Weights of a small contrastive audio-text model.
Model: 6.86M parameters, waveform 16khz input, text encoder activation star_relu.
Training: soap at rate 0.0011, 6900 steps, batches of 128.
Rows from block 2 of the text encoder of a small contrastive audio-text model, named by matrix and row number. Rows with one number belong to one neuron. Each number is 500 + 25 x the weight over its row's rms, rounded and kept within 0 to 999. All counts start at 0. Numbers have three digits each. After the name is the row's rms in percent of the matrix's.
Before each neuron's rows are labels from the 100 texts, of 14976, where the neuron reaches its highest value: "fires on" is the input token at the peak. Only what is clearly more common there than usual is listed. The data: synthesized solo parts of chorales (CocoChorales).
# fc1: MLP up (text_encoder.blocks.2.mlp.fc1.weight, 640x320), inputs 0-53
# fc2: MLP down (text_encoder.blocks.2.mlp.fc2.weight, 320x640, transposed), outputs 0-53

fires on: "f3"
fc1.187 085:510545474482511483507481501493505525478495496496532473513501529519491495523507503457492502539522493520469493505488496484480455476481481535503512523511509528495494
fc2.187 092:539522536480497572507492508492513487497505498477521521540528466450478504510485494519497497509495475511501483492499517555520535513520529494525508567493489543505443

fires on: "g3"; "c4"
fc1.236 076:472492450484528556574482519510527508502491438505486490489482519511470477518528538505485482491513502498534487506537481485489523530528459505530494506489486457510522
fc2.236 082:498490522499488503464547498474526511493495551543506501484551480490476462508510484480525497450526435476452488477480427536503497501531505499542500473522522502499507

fires on: "f3"; "f4"
fc1.392 093:497510515471472513467552487510484521490482526526525492509469519498523501534490530489460494488541457469482480537518529508500504478499511498524474490469458502520473
fc2.392 090:491529524488514495508497463504561505524464466493518524509521518523471529477492488490506479486514522515491540517473494505493541521472477459525494483549469515506517

fires on: "d3"
fc1.602 084:556482521494502473461513488534579533496473492524503513512464526498504503459496498470460451549507524518474436523500524456517515482525504496484469472492497476461566
fc2.602 091:486501499530478482537503482489487512525493492514511468529517416515517473477455497533550469500500523497487480489521500491500490525479503459475464479534510468488482

fires on: "cello"
fc1.398 123:471488459551479539479466504485471469493504463502487474506484576469463478459470476502468497482504535513501487489493522495479521497464484544497462478467459509528516
fc2.398 115:470523500515538495504515485501470493537454506483521501522484524499526492476537530469508486473539495517503477526516520497503486533458470474579522497447500479493468

fires on: "5"
fc1.304 120:464497526530491562448513465474525475496497496500495511500512480483473478527547505548530476496505534479517535501487502532489501515524493487512514493485477492476505
fc2.304 105:495507484513516532461496469463507471452509469511515520490503491534495507470509476524515477518473490509492485536521528490515530529518465456499454527496519498509478

fires on: "cello"
fc1.28 116:497517514489504488500492436503489504473525462445521480515511551509538503469505530497492518481506518537467469514499502515507500523470491531507494510500476504441562
fc2.28 114:466470493507529511490523515507460524501532520526499525510528524456503483509473462498494487477479594511511453545512530502494481551501488497469489519525476484507513

fires on: "d"
fc1.631 094:504452497497523473514510541525540495480525509493468489540501474520495477533481486489503479489473500562496500524481481489481505512482495485500492499497513487519442
fc2.631 102:483484468518511518465502506510478511491481503472499516454482469482483485499526458507497523470494505511493477492534503499496504415526498491501468523488498491472497

fires on: "a3"; "a4"
fc1.383 096:513496490539470535533483490487475457498519508506496491468473500487514469494490543507511464477458481445478485429477489460471494492511498485512511465551489495492515
fc2.383 094:520527504509505503492514478520493517520484518525491497523541477556482519506541539490475476475516530484518480479493482515466480500528491495544504482500530481524484

fires on: "cello"
fc1.152 080:444506496484529530511476480517557523461470494517533471472541485522494505509525497490504473499481520487508512497507489511493498491479530534534512475507468470474495
fc2.152 081:509490484508513461464505491485445504517503555518528452519502539479505514527523474488537526498489492511442536507532503541486474532512501502482510475519536510478480

fires on: "g"
fc1.332 089:496505510482513535549521524475492496559450490557507494495484445456494500534525494506471564544539515522480497511515559500496502508504524534500536506455507483528520
fc2.332 092:514495504499477503496482537492484524496495504468488503470504526492464519506527473526456538548451485483458464465533454495522493473488517484491495521471507517515486

fires on: "b3"; "b4"
fc1.203 085:490526512482449487452469505522490503484485519501502525522474488494480515503504497481475523502491511487514469510502434454435457500474491461511488461527519474472456
fc2.203 091:485496537508511507491524483500492526498478484501519492473532501499470451430513530450520519471524451510515570544484500479556524541521513501511518542468523513536504

fires on: "g3"; "d5"
fc1.549 074:532492490494518509487515509507472547508499506503457462474508484479500499515525509524497500475530516535474496532492512484498498479509512516533505502525512524511512
fc2.549 073:531533461504491460461543506534485512516528542495510539514479490490478483477487518484474471521537499507503477509501471497494547490506517499515534481553490555482475

fires on: "a4"; "a5"; "a3"
fc1.545 092:527493496454490480485545522485520561495530511490490499488489513508542477478536489490504498461504536509531526475511520516447465501549516514502510516497552513558515
fc2.545 097:489524492469525480517486468534470507476508492477538458487521520450506490498513535558499487505530555486528528514501516424521468500488496529513431523468484521478529

fires on: "f3"; "f4"
fc1.30 104:497517486537459507560512495514476524459485493499492495461520508502510487499506508502502488507496455530522510492515549538521544493485516438515469547493497446516521
fc2.30 112:490533527534460484485476526512508524486543515474547543497517497486520496497519499523514521521545466508529531562510482499459510539513518524451524524471475508474445

fires on: "cello"
fc1.320 113:479480528523530535518482506499492497466533471477529506452477512515499475438513508490463481500497514513432498520504497552520527542491452516514499532476504519495492
fc2.320 101:539498495479501481529506464499492531497512522447470483542492558506521540446576506556506477489465506468525506499494481476520479470511480555532533526499492489505492

fires on: "a"
fc1.316 112:486510480485517498506500498536519483513477466466515509503467505526514511510504473528476518497490489506478529456537506507455494525566525532472442489499506505516465
fc2.316 117:485544525523504507526479482488503545465471485502499487493524484494478497487466535499500487510469498505493528547521484479498475476519470520505529445485526542449542

fires on: "a3"; "a4"
fc1.345 092:523516501490512512504495461530494502569510472466494500463489504490507522477523513471459447503509539470482521503507520493520502521534474495516465487562488511469466
fc2.345 089:465485523531477521523528501503476527471507534489563493523506528503530454501468548480505530451458507503521557525525496488481545464494510504485504483486513506492493

fires on: "#"
fc1.73 077:520523546505524497523502490493501492507486510497470510480466491489503498480477513499525512506543497492507501485498469502522479507515507487463509474502482487516528
fc2.73 086:506553507465489466460530509510477484465513562519455479533522500522504469482520504481490488453440466478549444529505485525456488515515488502522509473494486465489502

fires on: "f4"; "b3"
fc1.499 080:549549496494487508452536479445501519507514522472508464497470523520459510492470475490489485493507545508528453528545465514513487504485523510530455498503514494513496
fc2.499 081:497480488484496520527505498500485465505454510516518485522434522529540540482483529548508522494501469464518520488482531507500486476532521508504504500511527520485513

fires on: "5"
fc1.421 076:480522554499503557504511481468490496475492514503469488455535512507480487478509526515522512513507506503509483479499532491520504512505524494464476508530488456496502
fc2.421 080:466485499535483478479512507472487522515503515508529528449480509503494455519532511511531485494499493521503495507482483541512522510555468518517465475508463582489502

fires on: "5"
fc1.112 079:498499524533476512488506516523514504487519514529533519476503546495472505551476510505517543478471486487519485478514506508476517498516500497465482527458506492432476
fc2.112 070:517538531485541515528512502500497489507495490441436521505506524535513512547463500509509510473495511508456492484510508511498524523465473484491499506498526516573486

fires on: "d3"
fc1.7 090:512495493510480477465540477513520462513457495515481481501495500474523498502488502500517458514487543488520429450533502552511513487478518506496484456499507503512505
fc2.7 096:465471504494515496497504553511502465519513502550466478515494474527526547455509509523515478527520498506459503488491571515524495532477571500494496488512481510494490

fires on: "f3"; "d3"
fc1.189 082:529504460525526513500544481476503546514500506583506535490493507490545475522507484462502510535497508507507489525456518477490486473491464501507488520481502484501507
fc2.189 090:513530542505496467475524506530499416473510525498535581506520465545480483523520490492498512482519446458480491519500482495464495502523507501499524515483492484526492

fires on: "f3"
fc1.10 091:527492483523504465485490509465508494485536459490496489493528513509470525513535490500527492484525484475490493516500523476487538519513523523487512501485467521511470
fc2.10 098:505490511499463513481474515527479454489489491509482517501496498465473505497461534460530510471526510512505521499457496450494497494495520503492486513514431515477462

fires on: "a4"
fc1.72 080:530519489546525507497478561535545554396509498506515519486479492525503471527502462514523483475515519491496493472481517528501505435490502519460468493505473498525513
fc2.72 071:478442497487522481498547493444526485523494531504488475515528472543475500482463486507490537505466508468493467493547492520542534472495536494513531541482529474478499

fires on: "e5"; "b2"; "e3"
fc1.26 076:501493486491523558498494533473527488470510468492512529530492519478460514492521495532534523483480488501534498484516519512460498473490534490484490506497511487505486
fc2.26 090:474471452506482504486480481499507456537491478431471479484489472484519461472528499515523468490534521513464509539489453482516526487495507459467552491502529498527515

fires on: "f4"
fc1.197 097:487518497535492494505460490457491499545472482508507455512478557529485519530545492511527480488511480507501502485507542494495534474491553531507463533447451513532504
fc2.197 109:533529482534537513523520468499514469529494497507501544513489484486461509529544514458512503451523482455513503537518514521510492492500519502445501478471500504534471

fires on: "f3"
fc1.143 102:477506453542483557514471524488491498475494512491498484516536478509514500522501492504509463532494456446494516503523450522479540483457484493490477540556493467533475
fc2.143 105:522493499556478533491523534502502512491501522495548475478534534521500543481473468470485527546478496533469488463495492450518453516475498516539532471486502483494501

fires on: "4"
fc1.605 098:467523503468503516504523509525479514468478509510510490506432468462514444504530515501478463509497476479482517507493522489480489535507518518461528513494535548484526
fc2.605 099:515474514496477515556503554496507525521539524455502501518518527492470504520526494467508507505497553455493523503497504505500532517502517503498506523520555523517502

fires on: "a3"; "e5"; "e4"
fc1.210 079:500518483496490503515523501498464515525456514506527507507477483536456476526520469505539462453510458473467487527486512457491452523523553482479483512494530512428474
fc2.210 076:458483533500464493524499510483513483499516525473501509494482531475460509482500528521502525483495545519524506533543467459526480459480519542527494485487481482494509

fires on: "g"
fc1.6 114:513481498528495478474503538510540518506482524506483501509512478486515499473490482507527485486492477470533447492514490537477455512558501473506490517490511497522497
fc2.6 105:462453481459502501529523511502517443498513442522507493472481512495519480487500493507506547503479509520473549517538503476506481513522524499474454474473517511516500

fires on: "f4"
fc1.270 101:465511500526480522541512489501504466529503517472477534495531550465491477499477520455491489469479511508529522501483534486498525473475471515537481493463483496533445
fc2.270 114:512499485521478494485505486485487490520517533490498512508472529527513528498474490471476499506472500513499496512498506521503507495489478500544508520480523464472519

fires on: "4"; "trumpet"
fc1.97 097:482527507524515502487558520471470537425442503466528495527507513495486461462548442480519477484500516492531473467497496529479502515506479508545469471504467503471481
fc2.97 097:479511459462502504463472461551485533511486506503507516514520540505453508482482459495495480504530464486546525499541521513508496526483478492532503475485483462507496

fires on: "f4"
fc1.44 100:508524471557439545505500501474534529508470475486505468485482546468452482510523537482511469490474490537495481523506523474528534497473523459560489512495470516535488
fc2.44 099:506522532486526473507496516502491487537495483471533517529534510510538492552539555500505466542537501468507497514540473504528519544489506511491483526506481446486462

fires on: "a3"
fc1.23 103:512515471502496495506497548534566480522545458481475530466479513527514498536482578525483544480503481519534480467455488481458544529491535486491498497488492487559517
fc2.23 100:467500489541509473501512499459478463504449520504478513483510478478512504490508459462507482495493545517499468465478526533438506458476496479459557564559492525499463

fires on: "#"; "4"
fc1.436 082:427467511488453511473523511475483548466481477511501507469520552500475523515465506558524448491514518490511474505478542498482495498514499523521507506476528489491461
fc2.436 079:516519487489509469515489479534515462500498462451461461494483492546525524518500519465491514494479510508501485515458486494508468508494516489515534488501465470480523

fires on: "d3"; "g5"
fc1.521 111:505474499559552459492471502454490563486523433542500488509481466529500515527488496477499501512486481502517478464477522513478501519481518500501489500468505524477514
fc2.521 111:502514526490459499457545521493490517498495460510461519509533521507501487494507483440481504478464470490488500514506531512523509515469522501514463489540466463453508

fires on: "e5"
fc1.230 090:499494496477485511471494508523505488488462523499522568502489538475473480532550540529529518458524514493542505480475492473482509482479507481527512500527529479486498
fc2.230 097:548540539492525479518534472515471507488452495515470508498533484511473481502485469520484501593539532506494508512484461498483517494534524469493472522502501510484520

fires on: "d4"
fc1.360 083:472484511539522477518520526525547519459509522511478484509532530513513510468456484507437501545497534473506481496513524516514475498521511500519480510455491487506495
fc2.360 084:531512475469527517466527466494520507491475453490485525476472431523437515521515489478524515498552494519493496530477506444495506474501477481470494521495483507521452

fires on: "b3"; "f"
fc1.466 138:563479481510515528489487511508530510481520534524474499483526559521459499494504450551482548490511542495517536545503501511463461485501474495491522527527477508527479
fc2.466 138:476472478475467497488465491517481556494473557522504505511478505544547560500528500497443523452471474466511488483502523488450532488552508523481512493456521516496513

fires on: "a4"
fc1.378 139:508502453525493499476520494498508508501544494513538502483466519533529486510467502510495485483468535470532495466493496464509496500492532487483465466536522481492489
fc2.378 127:510512438506500479489501473514532491493512507514508464436496481509506501521494523506502499511520514502522481469478492497499495473501516502537476487514506452538512

fires on: "g3"
fc1.386 160:529493497526493522519517499525449492426509522477486488482508498475476514539519513546468513512458567501522545498462491497497524480473530498467525508526516483512499
fc2.386 144:539456462535530500495502522521504471479471525502480467518474530503462499533510525550524529510525525527506541502535509485499498499457516494524531491477497483520528

fires on: "clarinet"
fc1.561 084:448517538485473498487522462513532541513506492496518490495520495534545476515485495448542491518487523532472483520499566484465514507482481503512492508496543496510512
fc2.561 084:531444532520517527468525491485510508487507516478501526466496508501503502504489499551458530529556483486521532524473516493510504461512464512487510460494481483501526

fires on: "a4"
fc1.492 092:527480497466474499472477493554464502483482463530457482492537484498491503518462562532493441485503534490474545483461521500485535548496498502525467484551479473516483
fc2.492 097:506505494491496491474519495527467512490487493479536550510478511510461501525504524429473536521499489544487518518493473497492513527509513523485486508508489485473487

fires on: "a4"
fc1.552 092:536489480506457456529491527508487497446498478546510511514488479484451497493551504468489516462450500464536444451509518505486546533510511457507463508512541484535471
fc2.552 099:515485483501453498486460484509479608496513524511494522512566526485528511479481519524537476471452524515512524524514478495486483536510492522519515485487510499494482

fires on: "e5"; "e3"; "d5"; "e4"
fc1.527 125:475528474502497504523537502508528492509460511516471524464485485513516454505520518497503551530494476482506510462504466550549497515498475454520470506454463498512482
fc2.527 125:507499522481483499470458541525467510499530500521453520551491492475481549505493482504539487534506534509501453536500509512489495493470453477505457504493464466495514

fires on: "g"
fc1.558 083:496523517458535527499537494517480518506469476540515476466507470484515523506495506518467499505528549477516492450536519504487465491539448514486525536445486475535539
fc2.558 087:478524540507446466522521492509485500458517491501502501493507526505510492499510466495436525515493491509492483476518503463524513535471470517477520468527503527484518

fires on: "4"
fc1.498 102:504512524488530537482517516508493488489467477526468490500469506517511515543513486497528535481500481443516502495495430546468525499505505496504501526542533476494497
fc2.498 096:504524478486508485518557502488489534545475483488526525500492555539468510491510502506431491500521501475489500482530478500520528491476480565493506492487473487520452

fires on: "d4"
fc1.196 116:470500524550481494527537531534530540448482497504456519494507514557458473493504485487461515557490498489531504493495495509522512519490528520488447500500528462464494
fc2.196 111:501487537547467464499507494489489484488504523467497505494543512504501521502524460512462488522509484474547529510477507504507501498515471471547513493473447496494436

fires on: "f4"; "a4"; "a3"
fc1.359 078:513502480485453507509470499493528464506472460482461492471507507459511501482508525479471474497504494485486502499522499487503485489505456448503500510481465500532549
fc2.359 079:520494470489537491477485508521415520488523523521479483500540526483481489520483510533494516496495537502484498484507483507493520531460469521512503494521507446504510

fires on: "a3"; "a4"
fc1.240 074:508515523469471489490542534522436491512532523535480491507466554487486515479519489506462473450530504521456500496469511497441518454519487481478477551491539504473485
fc2.240 079:482544495474505493488531499534513445507485494504503484466489489516522546497515493499465484497485500519529485463480478477528522504507491494530489515504497501497520

fires on: "a3"
fc1.586 080:523520525527501483529513475515543500511508551493490488489471484520462493527513512523493527541466526520522564452461468511505484490493508477500508512481467564482489
fc2.586 083:515530475506475502521505506445488552493525469514506524507510547506512494488516511534481514470500475501486485518551495509473472525497533492482509470489487489546504

fires on: "d"
fc1.451 142:496436467472501470507485498533518515503498495520432501531492494494493496536553511476459519499509534475513497528501497502497495498482511506500521484499440492543540
fc2.451 143:472495515522533434483501516488481500494528481523481479480510528467474500521558495511519513509487492489474454508489538522460502497505493527494498483520492451508539

fires on: "3"
fc1.297 085:473485503487531475506542511480488521484507484517481482442492477475533487550476514549534464499496532515486526516491499484524480535508533474525503443475500484541563
fc2.297 093:510509483502489481518524501529483444506511523503536500500531509457513529494490471497517492520507499488509462552493538516469562522500502490467486508532509448526487

fires on: "5"
fc1.326 080:462478561481439548540506471496482493520513510489493498510527561492473510523484472530489446486502492478516470503541524468477495517509499465527516467524446501553474
fc2.326 078:520542516511538513483453492499461489497517472553508514503490488522509467501518479523555461481523490453529481527422509522518468539556493498449479506473517507503530

fires on: "3"; "flute"
fc1.611 072:475557528493499517498512478469470488466504456496491508494514516561505468460524532525500500518504493515463487516487544477479488512492494480473517542482475507493518
fc2.611 076:480479524514470495446513461460524539500515532502473497484531512474471475523511469487533503491464530452535495575502500545484495459545485509482510516527462519514552

fires on: "e5"; "3"; "e3"
fc1.593 086:527549522478490512498488485480450537490511508543524505454517462467463509471536504518547539527509480498481548518478531525519494507529450504498489507486498458521487
fc2.593 095:477474457494537523496509450496501525508467453472490514488521500550496468487494521440510490500508519511510505444506505503503531492504516502468533478526547514553483

fires on: "b3"; "b4"
fc1.233 110:522490491479500506514485485507485536462493498519471530536521529482496498445527486515474553473507525526520504506541483485451492501517504479495474463516526548505495
fc2.233 112:492547536480480489504473515496470537496513473544523527505501469499473512498462530544499505486510488492432487512483524491513501489455507473516503511510499520495487

fires on: "d4"
fc1.256 114:482488504443493481528501519511496481464490472491534502442517498538531519493451478482539491491539498507478490510505529488520524464497492512488500466509528514482452
fc2.256 111:525536507494479537475483525498521502476497486494542535496473508475526516498470512511519546542474486512473465517468497539541506470519530512527453530489533500504539

fires on: "d3"
fc1.377 084:510482508499502474464465487534549539496503495504487493491487505515545492493539459498494476496482517559498471463515545500506520489489475520529493490471476481530567
fc2.377 087:492519475524486481500482535480520457499470495514485502522441504512487562548512534483497518472470513487465510500512507431487461471497508521497504519536498483524479

fires on: "cello"
fc1.239 118:453470489508531530493497520492459523458549440441467468478493548478483500440538523488491530506553511510487479524477495538476492533475470500510496524493503505495510
fc2.239 117:547480493497508510506546496498516490501512509485449483492500583525506493493516491521493506508453499538485523526491478486473483521493472497517490544526502474454576

fires on: "e5"
fc1.226 103:505479536486470492493475448473469486470418495503552507473461543487503509510523463502527523502482519489541509557485508491480457465491475470517494504490510483495487
fc2.226 103:512524561469486463491521524502516495489516549519469525512495465474496513482502529486499485533518520519474514522536487473490456515532494469462481484502522524466498

fires on: "d"
fc1.567 091:471518514469508466517522484471513490483509528527491462484504484516469482490520472503476451463509538494523485505466503486515490525486468528504486512511519482506497
fc2.567 099:466514478511527500516523444473473497517491471472557480469497477512475517457501548480516522528494504466485543435561534515457476467519486498490488467537499509510486

fires on: "a"
fc1.185 077:497478496470532516516534519527501517509490438519492502505483539484493495548500471473501536524490493529532488507505483495554480520546500521502514492504517514506516
fc2.185 083:449492518519494472475509495508562507509520504527548507490559470502500534474473544493472486510491532464473522554475482524498475457486500513451484489460533454503500

fires on: "a"
fc1.31 112:480488484460469486481480528489507499495478451487493525515546529552484546497521526526513496514492493515517486501521505518440493556512474477451497493502523474518534
fc2.31 116:490483533475529478497524457496459503508510436537455511477498507505458486500513524474497533506460481471495459529479488477489471504528439517487539518511502511467533

fires on: "b3"; "3"
fc1.134 124:495499478517505497503502517521489495462477515452522491478519477519507502482495499500486482441539494520473502514546490478515464510480504548482522484543465515492508
fc2.134 118:536470494482479483511523500486455518481516551482465470496493512493555494521529500547513487502455504497556487516484541526491483483531511484505519525464500520511482

fires on: "#"
fc1.637 074:539492548468476496498535511498510528566563450495481508493466529499474478484505497507489534478511461472528511466499516492485525499468510541507543458555505479489510
fc2.637 072:463544464529480523539497511536554523543504468497521492472491478551503494469533532490512509531519509508486489534492521539490507519488524504488491508474559543521508

fires on: "g4"; "g3"
fc1.437 089:470494490488472525502495509469527557485493499515504511491496505520504505562502482525457504507546534511494462535510491489475515533509470487485472525522472454563522
fc2.437 082:547497495520482488513538458484522494535482476464491491517521487494520532498490485471477499511466537479498508473491492481496487500490482515525523512469525492522496

fires on: "cello"
fc1.435 079:502533490499468501519489475511456477517490495504521482495494551522506469467497463514520531503498531477436521489490531492469522496493485506491540551516466492470506
fc2.435 084:495482471504483500491492456460525535478484490481489466507519523509512548487520523524478517514526453489507506506514481463507453506522525500523517496493515502504518

fires on: "e5"; "c4"; "e4"; "g3"
fc1.546 083:515521500495513496457508460454528503528443503524475494489484474465541510481509441522458502538498530535515514510547480462486454488494535500506495489470472504498515
fc2.546 085:507506551512547489451579478508509511520473527541522488524469473556546488556505507448528538482515493503488466483506482507542496503488547490505544469553488472478496

fires on: "d"
fc1.13 091:496555526468473508481509546474478492469470520502497531496497493505561503530481503478525494473529560475437511498506488511480499473521495506497537525499489501458455
fc2.13 094:503519501530478496518467509506520479495511516480562494494503518497484516488519441500440530519497482476520473489493477514507484498499499489518484569486493510516511

fires on: "g4"; "g3"
fc1.292 101:527483496506490513533509507519500537473475490478465465498513519472546446521495546483464512456500526481507508476477502446493483497499507512508525472504465470475503
fc2.292 109:566524493488457489495491512469540526519472460466544520489532496465479524494494470521508503479501515527487484481523514492512499472492513541548506562466525528476516

fires on: "d"
fc1.343 096:485485497508543487496536496474506520504484475444453470520518497513453519482494489481488474461521490454499555532446486535502448474466526495462543528498501508496509
fc2.343 096:473483498489509470496503490508518455454499509447496482501477493487484472544544517519490479502540546484496437449494472476509496498513516480480547510490507500503524

fires on: "3"
fc1.375 086:464522507528516536516514461486472500493565496487508505477476476466485492499512485480490481531454488466524486518487493454528501506508533517487494500484505510499495
fc2.375 094:475542527488487521529519480481567521503476483457546506483510520505518505492524527550465469488503473502496514506549479481500510485505468525555524493506497482489496

fires on: "#"
fc1.536 076:433536507495490483485530487506502510479495518510479547496497493496521528556514537503532487513467493498460482541506504475515478451466472552466522490478508503529484
fc2.536 082:488483536470502537516487535476467565497432490542493458452500541501482506453507487484469530490548552504458549530480509492507513513506500483497518533497480488541526

fires on: "3"
fc1.199 076:485512526498501522498523510485478535471517485468517477469465503468508487521521489545503507485557465520507521509507506476476491485536534476455511499484504442496522
fc2.199 081:500486510481451468506522516513552499518498538523460518489500508515488517473425503512510509515499529480512488458457496536460506504484502513467483510491491498501527

fires on: "a"
fc1.125 096:506483466529490492471517523494498529490521475473516465481509453513489479532472476530531478575500502441514513516475463494483495536525507491448505472470528509528481
fc2.125 096:525487464510474509488457482510530529457442525554506493541521490493473515471506507524507531500512466480491517481508469535495515481469492456517469506508463504523488

fires on: "4"
fc1.36 079:509522509494486544499536536454499523530525499508496459490511502507524477485488485511499481490465502489483506527471464471466524513524520482466502474523518489538489
fc2.36 085:501481490445516516554540553555534534507523532522474534497506507498455492530530513500486530457473502484499505475553476533500515476435501475479515489490474493508510

fires on: "d3"
fc1.118 103:441475476486506524484515491544517533507473497534494532464480543532523483520496462486470464494483450513445477489555514511499488477466515529464505506494521526476566
fc2.118 110:464528489558544491472502500467521459500524481517515520516516538527510529504522471541512486508506533496487529505492518511531479499450461458468475521491482502474507

fires on: "g4"
fc1.55 100:508514524487519525501520527494492530504500456475471470487474477502519531525514502509481507467441495490505476474561450524530538478514532511465472523498542451537524
fc2.55 102:504496459494456503529516519520488549516492514506521529485494477515484478514489483528499439472479520523480497472517508483538449488498481502550494504463528438492486

fires on: "4"
fc1.432 084:511484493517531552514526490483484464484482458523507499517437447515462494463474479502521493469494502447501521497516499482510529540514505508491476500540508523504496
fc2.432 090:478496479485540463497506471462493505489505473543470517480492513504495538524517486506536500499491536444497480459510481503501515542470494483511479466509530537506426

fires on: "a"
fc1.475 086:478524468485547516492495513504504504506498498504470478485474514501482496497480556500543463479522485508485491474476496479490523532531528577514509480516508472506498
fc2.475 077:525545493479462469512509513529493516460504511527526470497525526495471468478490430519460503474472527510535487520525469511508539531503475462491439469520501504485496

fires on: "d3"
fc1.370 101:515503478455496497479481467534514545472537454534497537495499495516497530496484499501520506519484532478472488478546540483506538489460538561479505479532521521475529
fc2.370 106:475474483497504517478525519494500450458537498503482496495494474542526483478464442488542507489478455512484519478471485491540489497480487495498482467468500538510473

fires on: "clarinet"
fc1.202 117:491462529456503484514517490456489516480499508493502492487519518500526502534485515501493490540498539480461444498467531488475473493541459474510491505493544521464496
fc2.202 097:529479484526465519500495471532492510467456485504485478482512521510514496485499461489516531503490511484504522484436491496526500525489518511448505512522553486503527

fires on: "f4"; "2"
fc1.61 104:500517517504471527495544448496483511527520513483523517507487515497477518549547517494514513545508561531461492491528528496531478464470509465503508448477459542492496
fc2.61 107:522535486507517555499517502449560474549534487473527500515484463474525485484500490452538489521524484476496482524527489462528514555512503471479502501509499499485504