Rows from block 3 of the text encoder of a small contrastive audio-text model, named by matrix and row number. Rows with one number belong to one neuron. Each number is 128 + 32 x the weight over its row's rms, rounded and kept within 0 to 255. All counts start at 0. Numbers have three digits each. After the name is the row's rms in percent of the matrix's.
After each neuron's rows are labels from the 100 texts, of 14976, where the neuron reaches its highest value: "fires on" is the input token at the peak. Only what is clearly more common there than usual is listed. The data: synthesized solo parts of chorales (CocoChorales). In brackets: how many of the 100.
# fc1: MLP up (text_encoder.blocks.3.mlp.fc1.weight, 640x320), inputs 80-159
# fc2: MLP down (text_encoder.blocks.3.mlp.fc2.weight, 320x640, transposed), outputs 80-159

fc1.305 080:176134195107175157155094113166161176136133072148175121112150152071100162088150089130206114117133092114144147047115110160109088153077094167074130182139140165085161143129140176146144140113141140128156141117188136107092122148149159050146134127
fc2.305 082:107063104144167129138137131166145104130073146037103064076110126118035142100094144159076173144091115146076156151147130189147112134129113123213115146158147111129081201173165119153102104101122088139100176105116119138164131140128119106148116160
fires on: "g4" (78); "b4" (22)

fc1.252 076:125135140117066084171127112081070138139112164144154116176190209106054137145160158095128124132152129118143084126115134162148137206114108140138157096110108173173137113114150092184137098066156144154143095102088068122184170180094107103118175137
fc2.252 085:066087083101188122114089101126096094132093130143150135082112120154174128105113106103141133058118130111085112025184144117113143110089137114083117134130119043106088150178101129083103226117094093103127172096157216113069148058116152081050134106
fires on: "3" (100)

fc1.571 081:093099133150109078116139086119155150204120118155118123160132152132131118142175095153145122050108178104165186099039137115087111120113166152106159135126098123131125111078150115126158126149113093142158152129079066121180116149124099054103079123
fc2.571 091:118104160155104139185114117191113151132129122066121133160185103108102134116082093115122121132102163173129150147161173137143198103082164154144120107125096084120130043078099182138119141145100106100137148091168132094104149148106097106124115106
fires on: "3" (100)

fc1.84 091:126112111144112075179098100109143131127102146067108145174138090088151135149118137116097147094118123106136054128100105087159164104136120158143104167157124146084085176152150117080127169115129083115133137110106139160177187142128134098092147131
fc2.84 090:050127138087084150094078133200088070142143116190173154157143195162113192170151093148147132068139158106124124138127140133161114158118093151079120128124125121137133086147121122151133136111157157115096121117125166119162120175097130140086105177
fires on: "d5" (51); "5" (49)

fc1.490 129:097195141192078178142150141092139139148143078169151220127120126112160140099149141163126137105175162089122176089192089126116124147128097164102138113141130107139085137103107123103138112141107070156125160053079087095077131129143106179089098127
fc2.490 140:098159195125139174121106162137164099067136152126101185130121140144152165146077187163102152171170136073141117116177176124139092131160099139150147183094128132120082151153144140083115126106188122117177097084102159125136146097156161144118170098
fires on: "d5" (100)

fc1.564 087:084129108102152063100106126149130128132141179141090135237137157163154116095104075136180083154151134116136168105160182115095107132168111149174163151177118122175126166102163055127165137043219095137114108045091170115130106113166154063092124143
fc2.564 091:141148143136138085134183091112111079183119160128186100150106107122111118160159073105210054202084146079138071138125152117144118109091093153112155115183185139095122121110133145183145154158079181068088160138098112091133083102133103158125073174
fires on: "#" (35); "4" (33); "<end>" (32)

fc1.298 112:148171108080176116194135157147127105178104111144125125158096128187124110141133099150155166125082194102071133163124161108135127154121157187112130089104144138173089093154052113173109127103171109126078215150156115118080107095131147141157147159
fc2.298 096:099151157114092115133092118117150098123115166151155109135157120103136142143162107163187159120139170125136141095109125150090109155081129145126172116136138157064131198129164105139196111160146112161111104104120135107118095135088119184104138151
fires on: "3" (62); "<end>" (35)

fc1.283 096:116136080136126117128122150126122136153112128104153124141192065085164077114137109138137120118147103153102002153166135172134193106101107177152155150125118147080144141078150100122139161094136146167185132124151106067117139131067117047119137128
fc2.283 088:074153059118179119134124147143100088131083173141102132098124113079164157186169178106156120085137072132125137134076107129110066097131128158119122109136155148180092150124125100148076060199091164173060096147085087157149145217113121144176156124
fires on: "3" (67); "d" (16); "c" (9)

fc1.414 127:084132117099116101096093166151115127122070132156111141150123117067149147130088132181122137135166116085098097129104104165126146076130122132152150136084204131079140159115123094111130162121150110118120182125111104134139117134117110156109149130
fc2.414 136:120086109216199131117099196137071120137117152157093193168109144057146161111087158187135168124161104142107147132066135150117144167139140138091152151170158119079148095120131143104093097151143125121176122143195096126120120129155115143085112113
fires on: "d5" (100)

fc1.468 069:099158112162139083095110174066167139156132151179164065130140213168139152117128086122136127172105145116116148163114124129110120175149082143092117107122132119186179150152095103160119150078148139144149124176083096159063128112126093086125132025
fc2.468 073:135093171174123112109132064193024116080131135132130055151101108097083166131141101159148098096085162115134156087131111143121132097164119117063142135121132162051119146076162121150115123185114103132120137193162144102203091060143130125138177147
fires on: "#" (100)

fc1.260 107:133119161066136130155162137134154087130183160120124135136171162140101110169136084192107104173068130150146086144139114114127103129113152124050136117088133090101131163170106188094214103112112142157098206159113102064171141107132165131112081081
fc2.260 104:178116092124148141167123093123181198109091150136145092158104123103124128146184091095133167155058074109152170057089114146073091185145106085157165163090143113147092122061136119144154085157167122139140103148114166083184119133072106053164098101
fires on: "3" (78); "d3" (18)

fc1.159 088:094152143132110109121081155177169166128121095117143135155104103178105123125194118090188114164110112145121111121077099108140067117097088154098184132095057086193108117094163114090192108170174081178142065135141091176112074173125088147079182170
fc2.159 085:184138147096198139178150121137187167154208201072141151140109133108102115071151163161116072128144078144114168058118123077108180130187119093084095133134182120176105132108149106147125029115169128102114178104061195090163111068091130116134172076
fires on: "3" (100)

fc1.457 108:173124130027143135140118151139165119157140147132176145185103098156117161118045157112115137134149118127110116090139130126164090163112100126091120128115066141155179154137162204194099119106110176136082118094094135109102121047141141099163205131
fc2.457 097:181106142128094135139057153110165148188067181117140092145161119068084097121153114114114100115160094181132166184118142108116181106149070112081070104139147146103104114179114135179132121151126114155116079149138166078187138111180141108151096083
fires on: "#" (65); "<end>" (30)

fc1.108 126:111110090162114141161078153117177121146117121060141165149095169115129185081123098104165093142134104100088084105044121114123070166072177119076159142080105121160100137119141155126142141100103139078122124138142161163088134145153139041099165135
fc2.108 120:149109101142154141119094118179131120156175156127117126102121150090089133132074140146103142137130122127176111094092163118119062147132108107138147143140133179175110087132133140119118139113133122166109154069135106106095104160205074119125116140
fires on: "3" (92)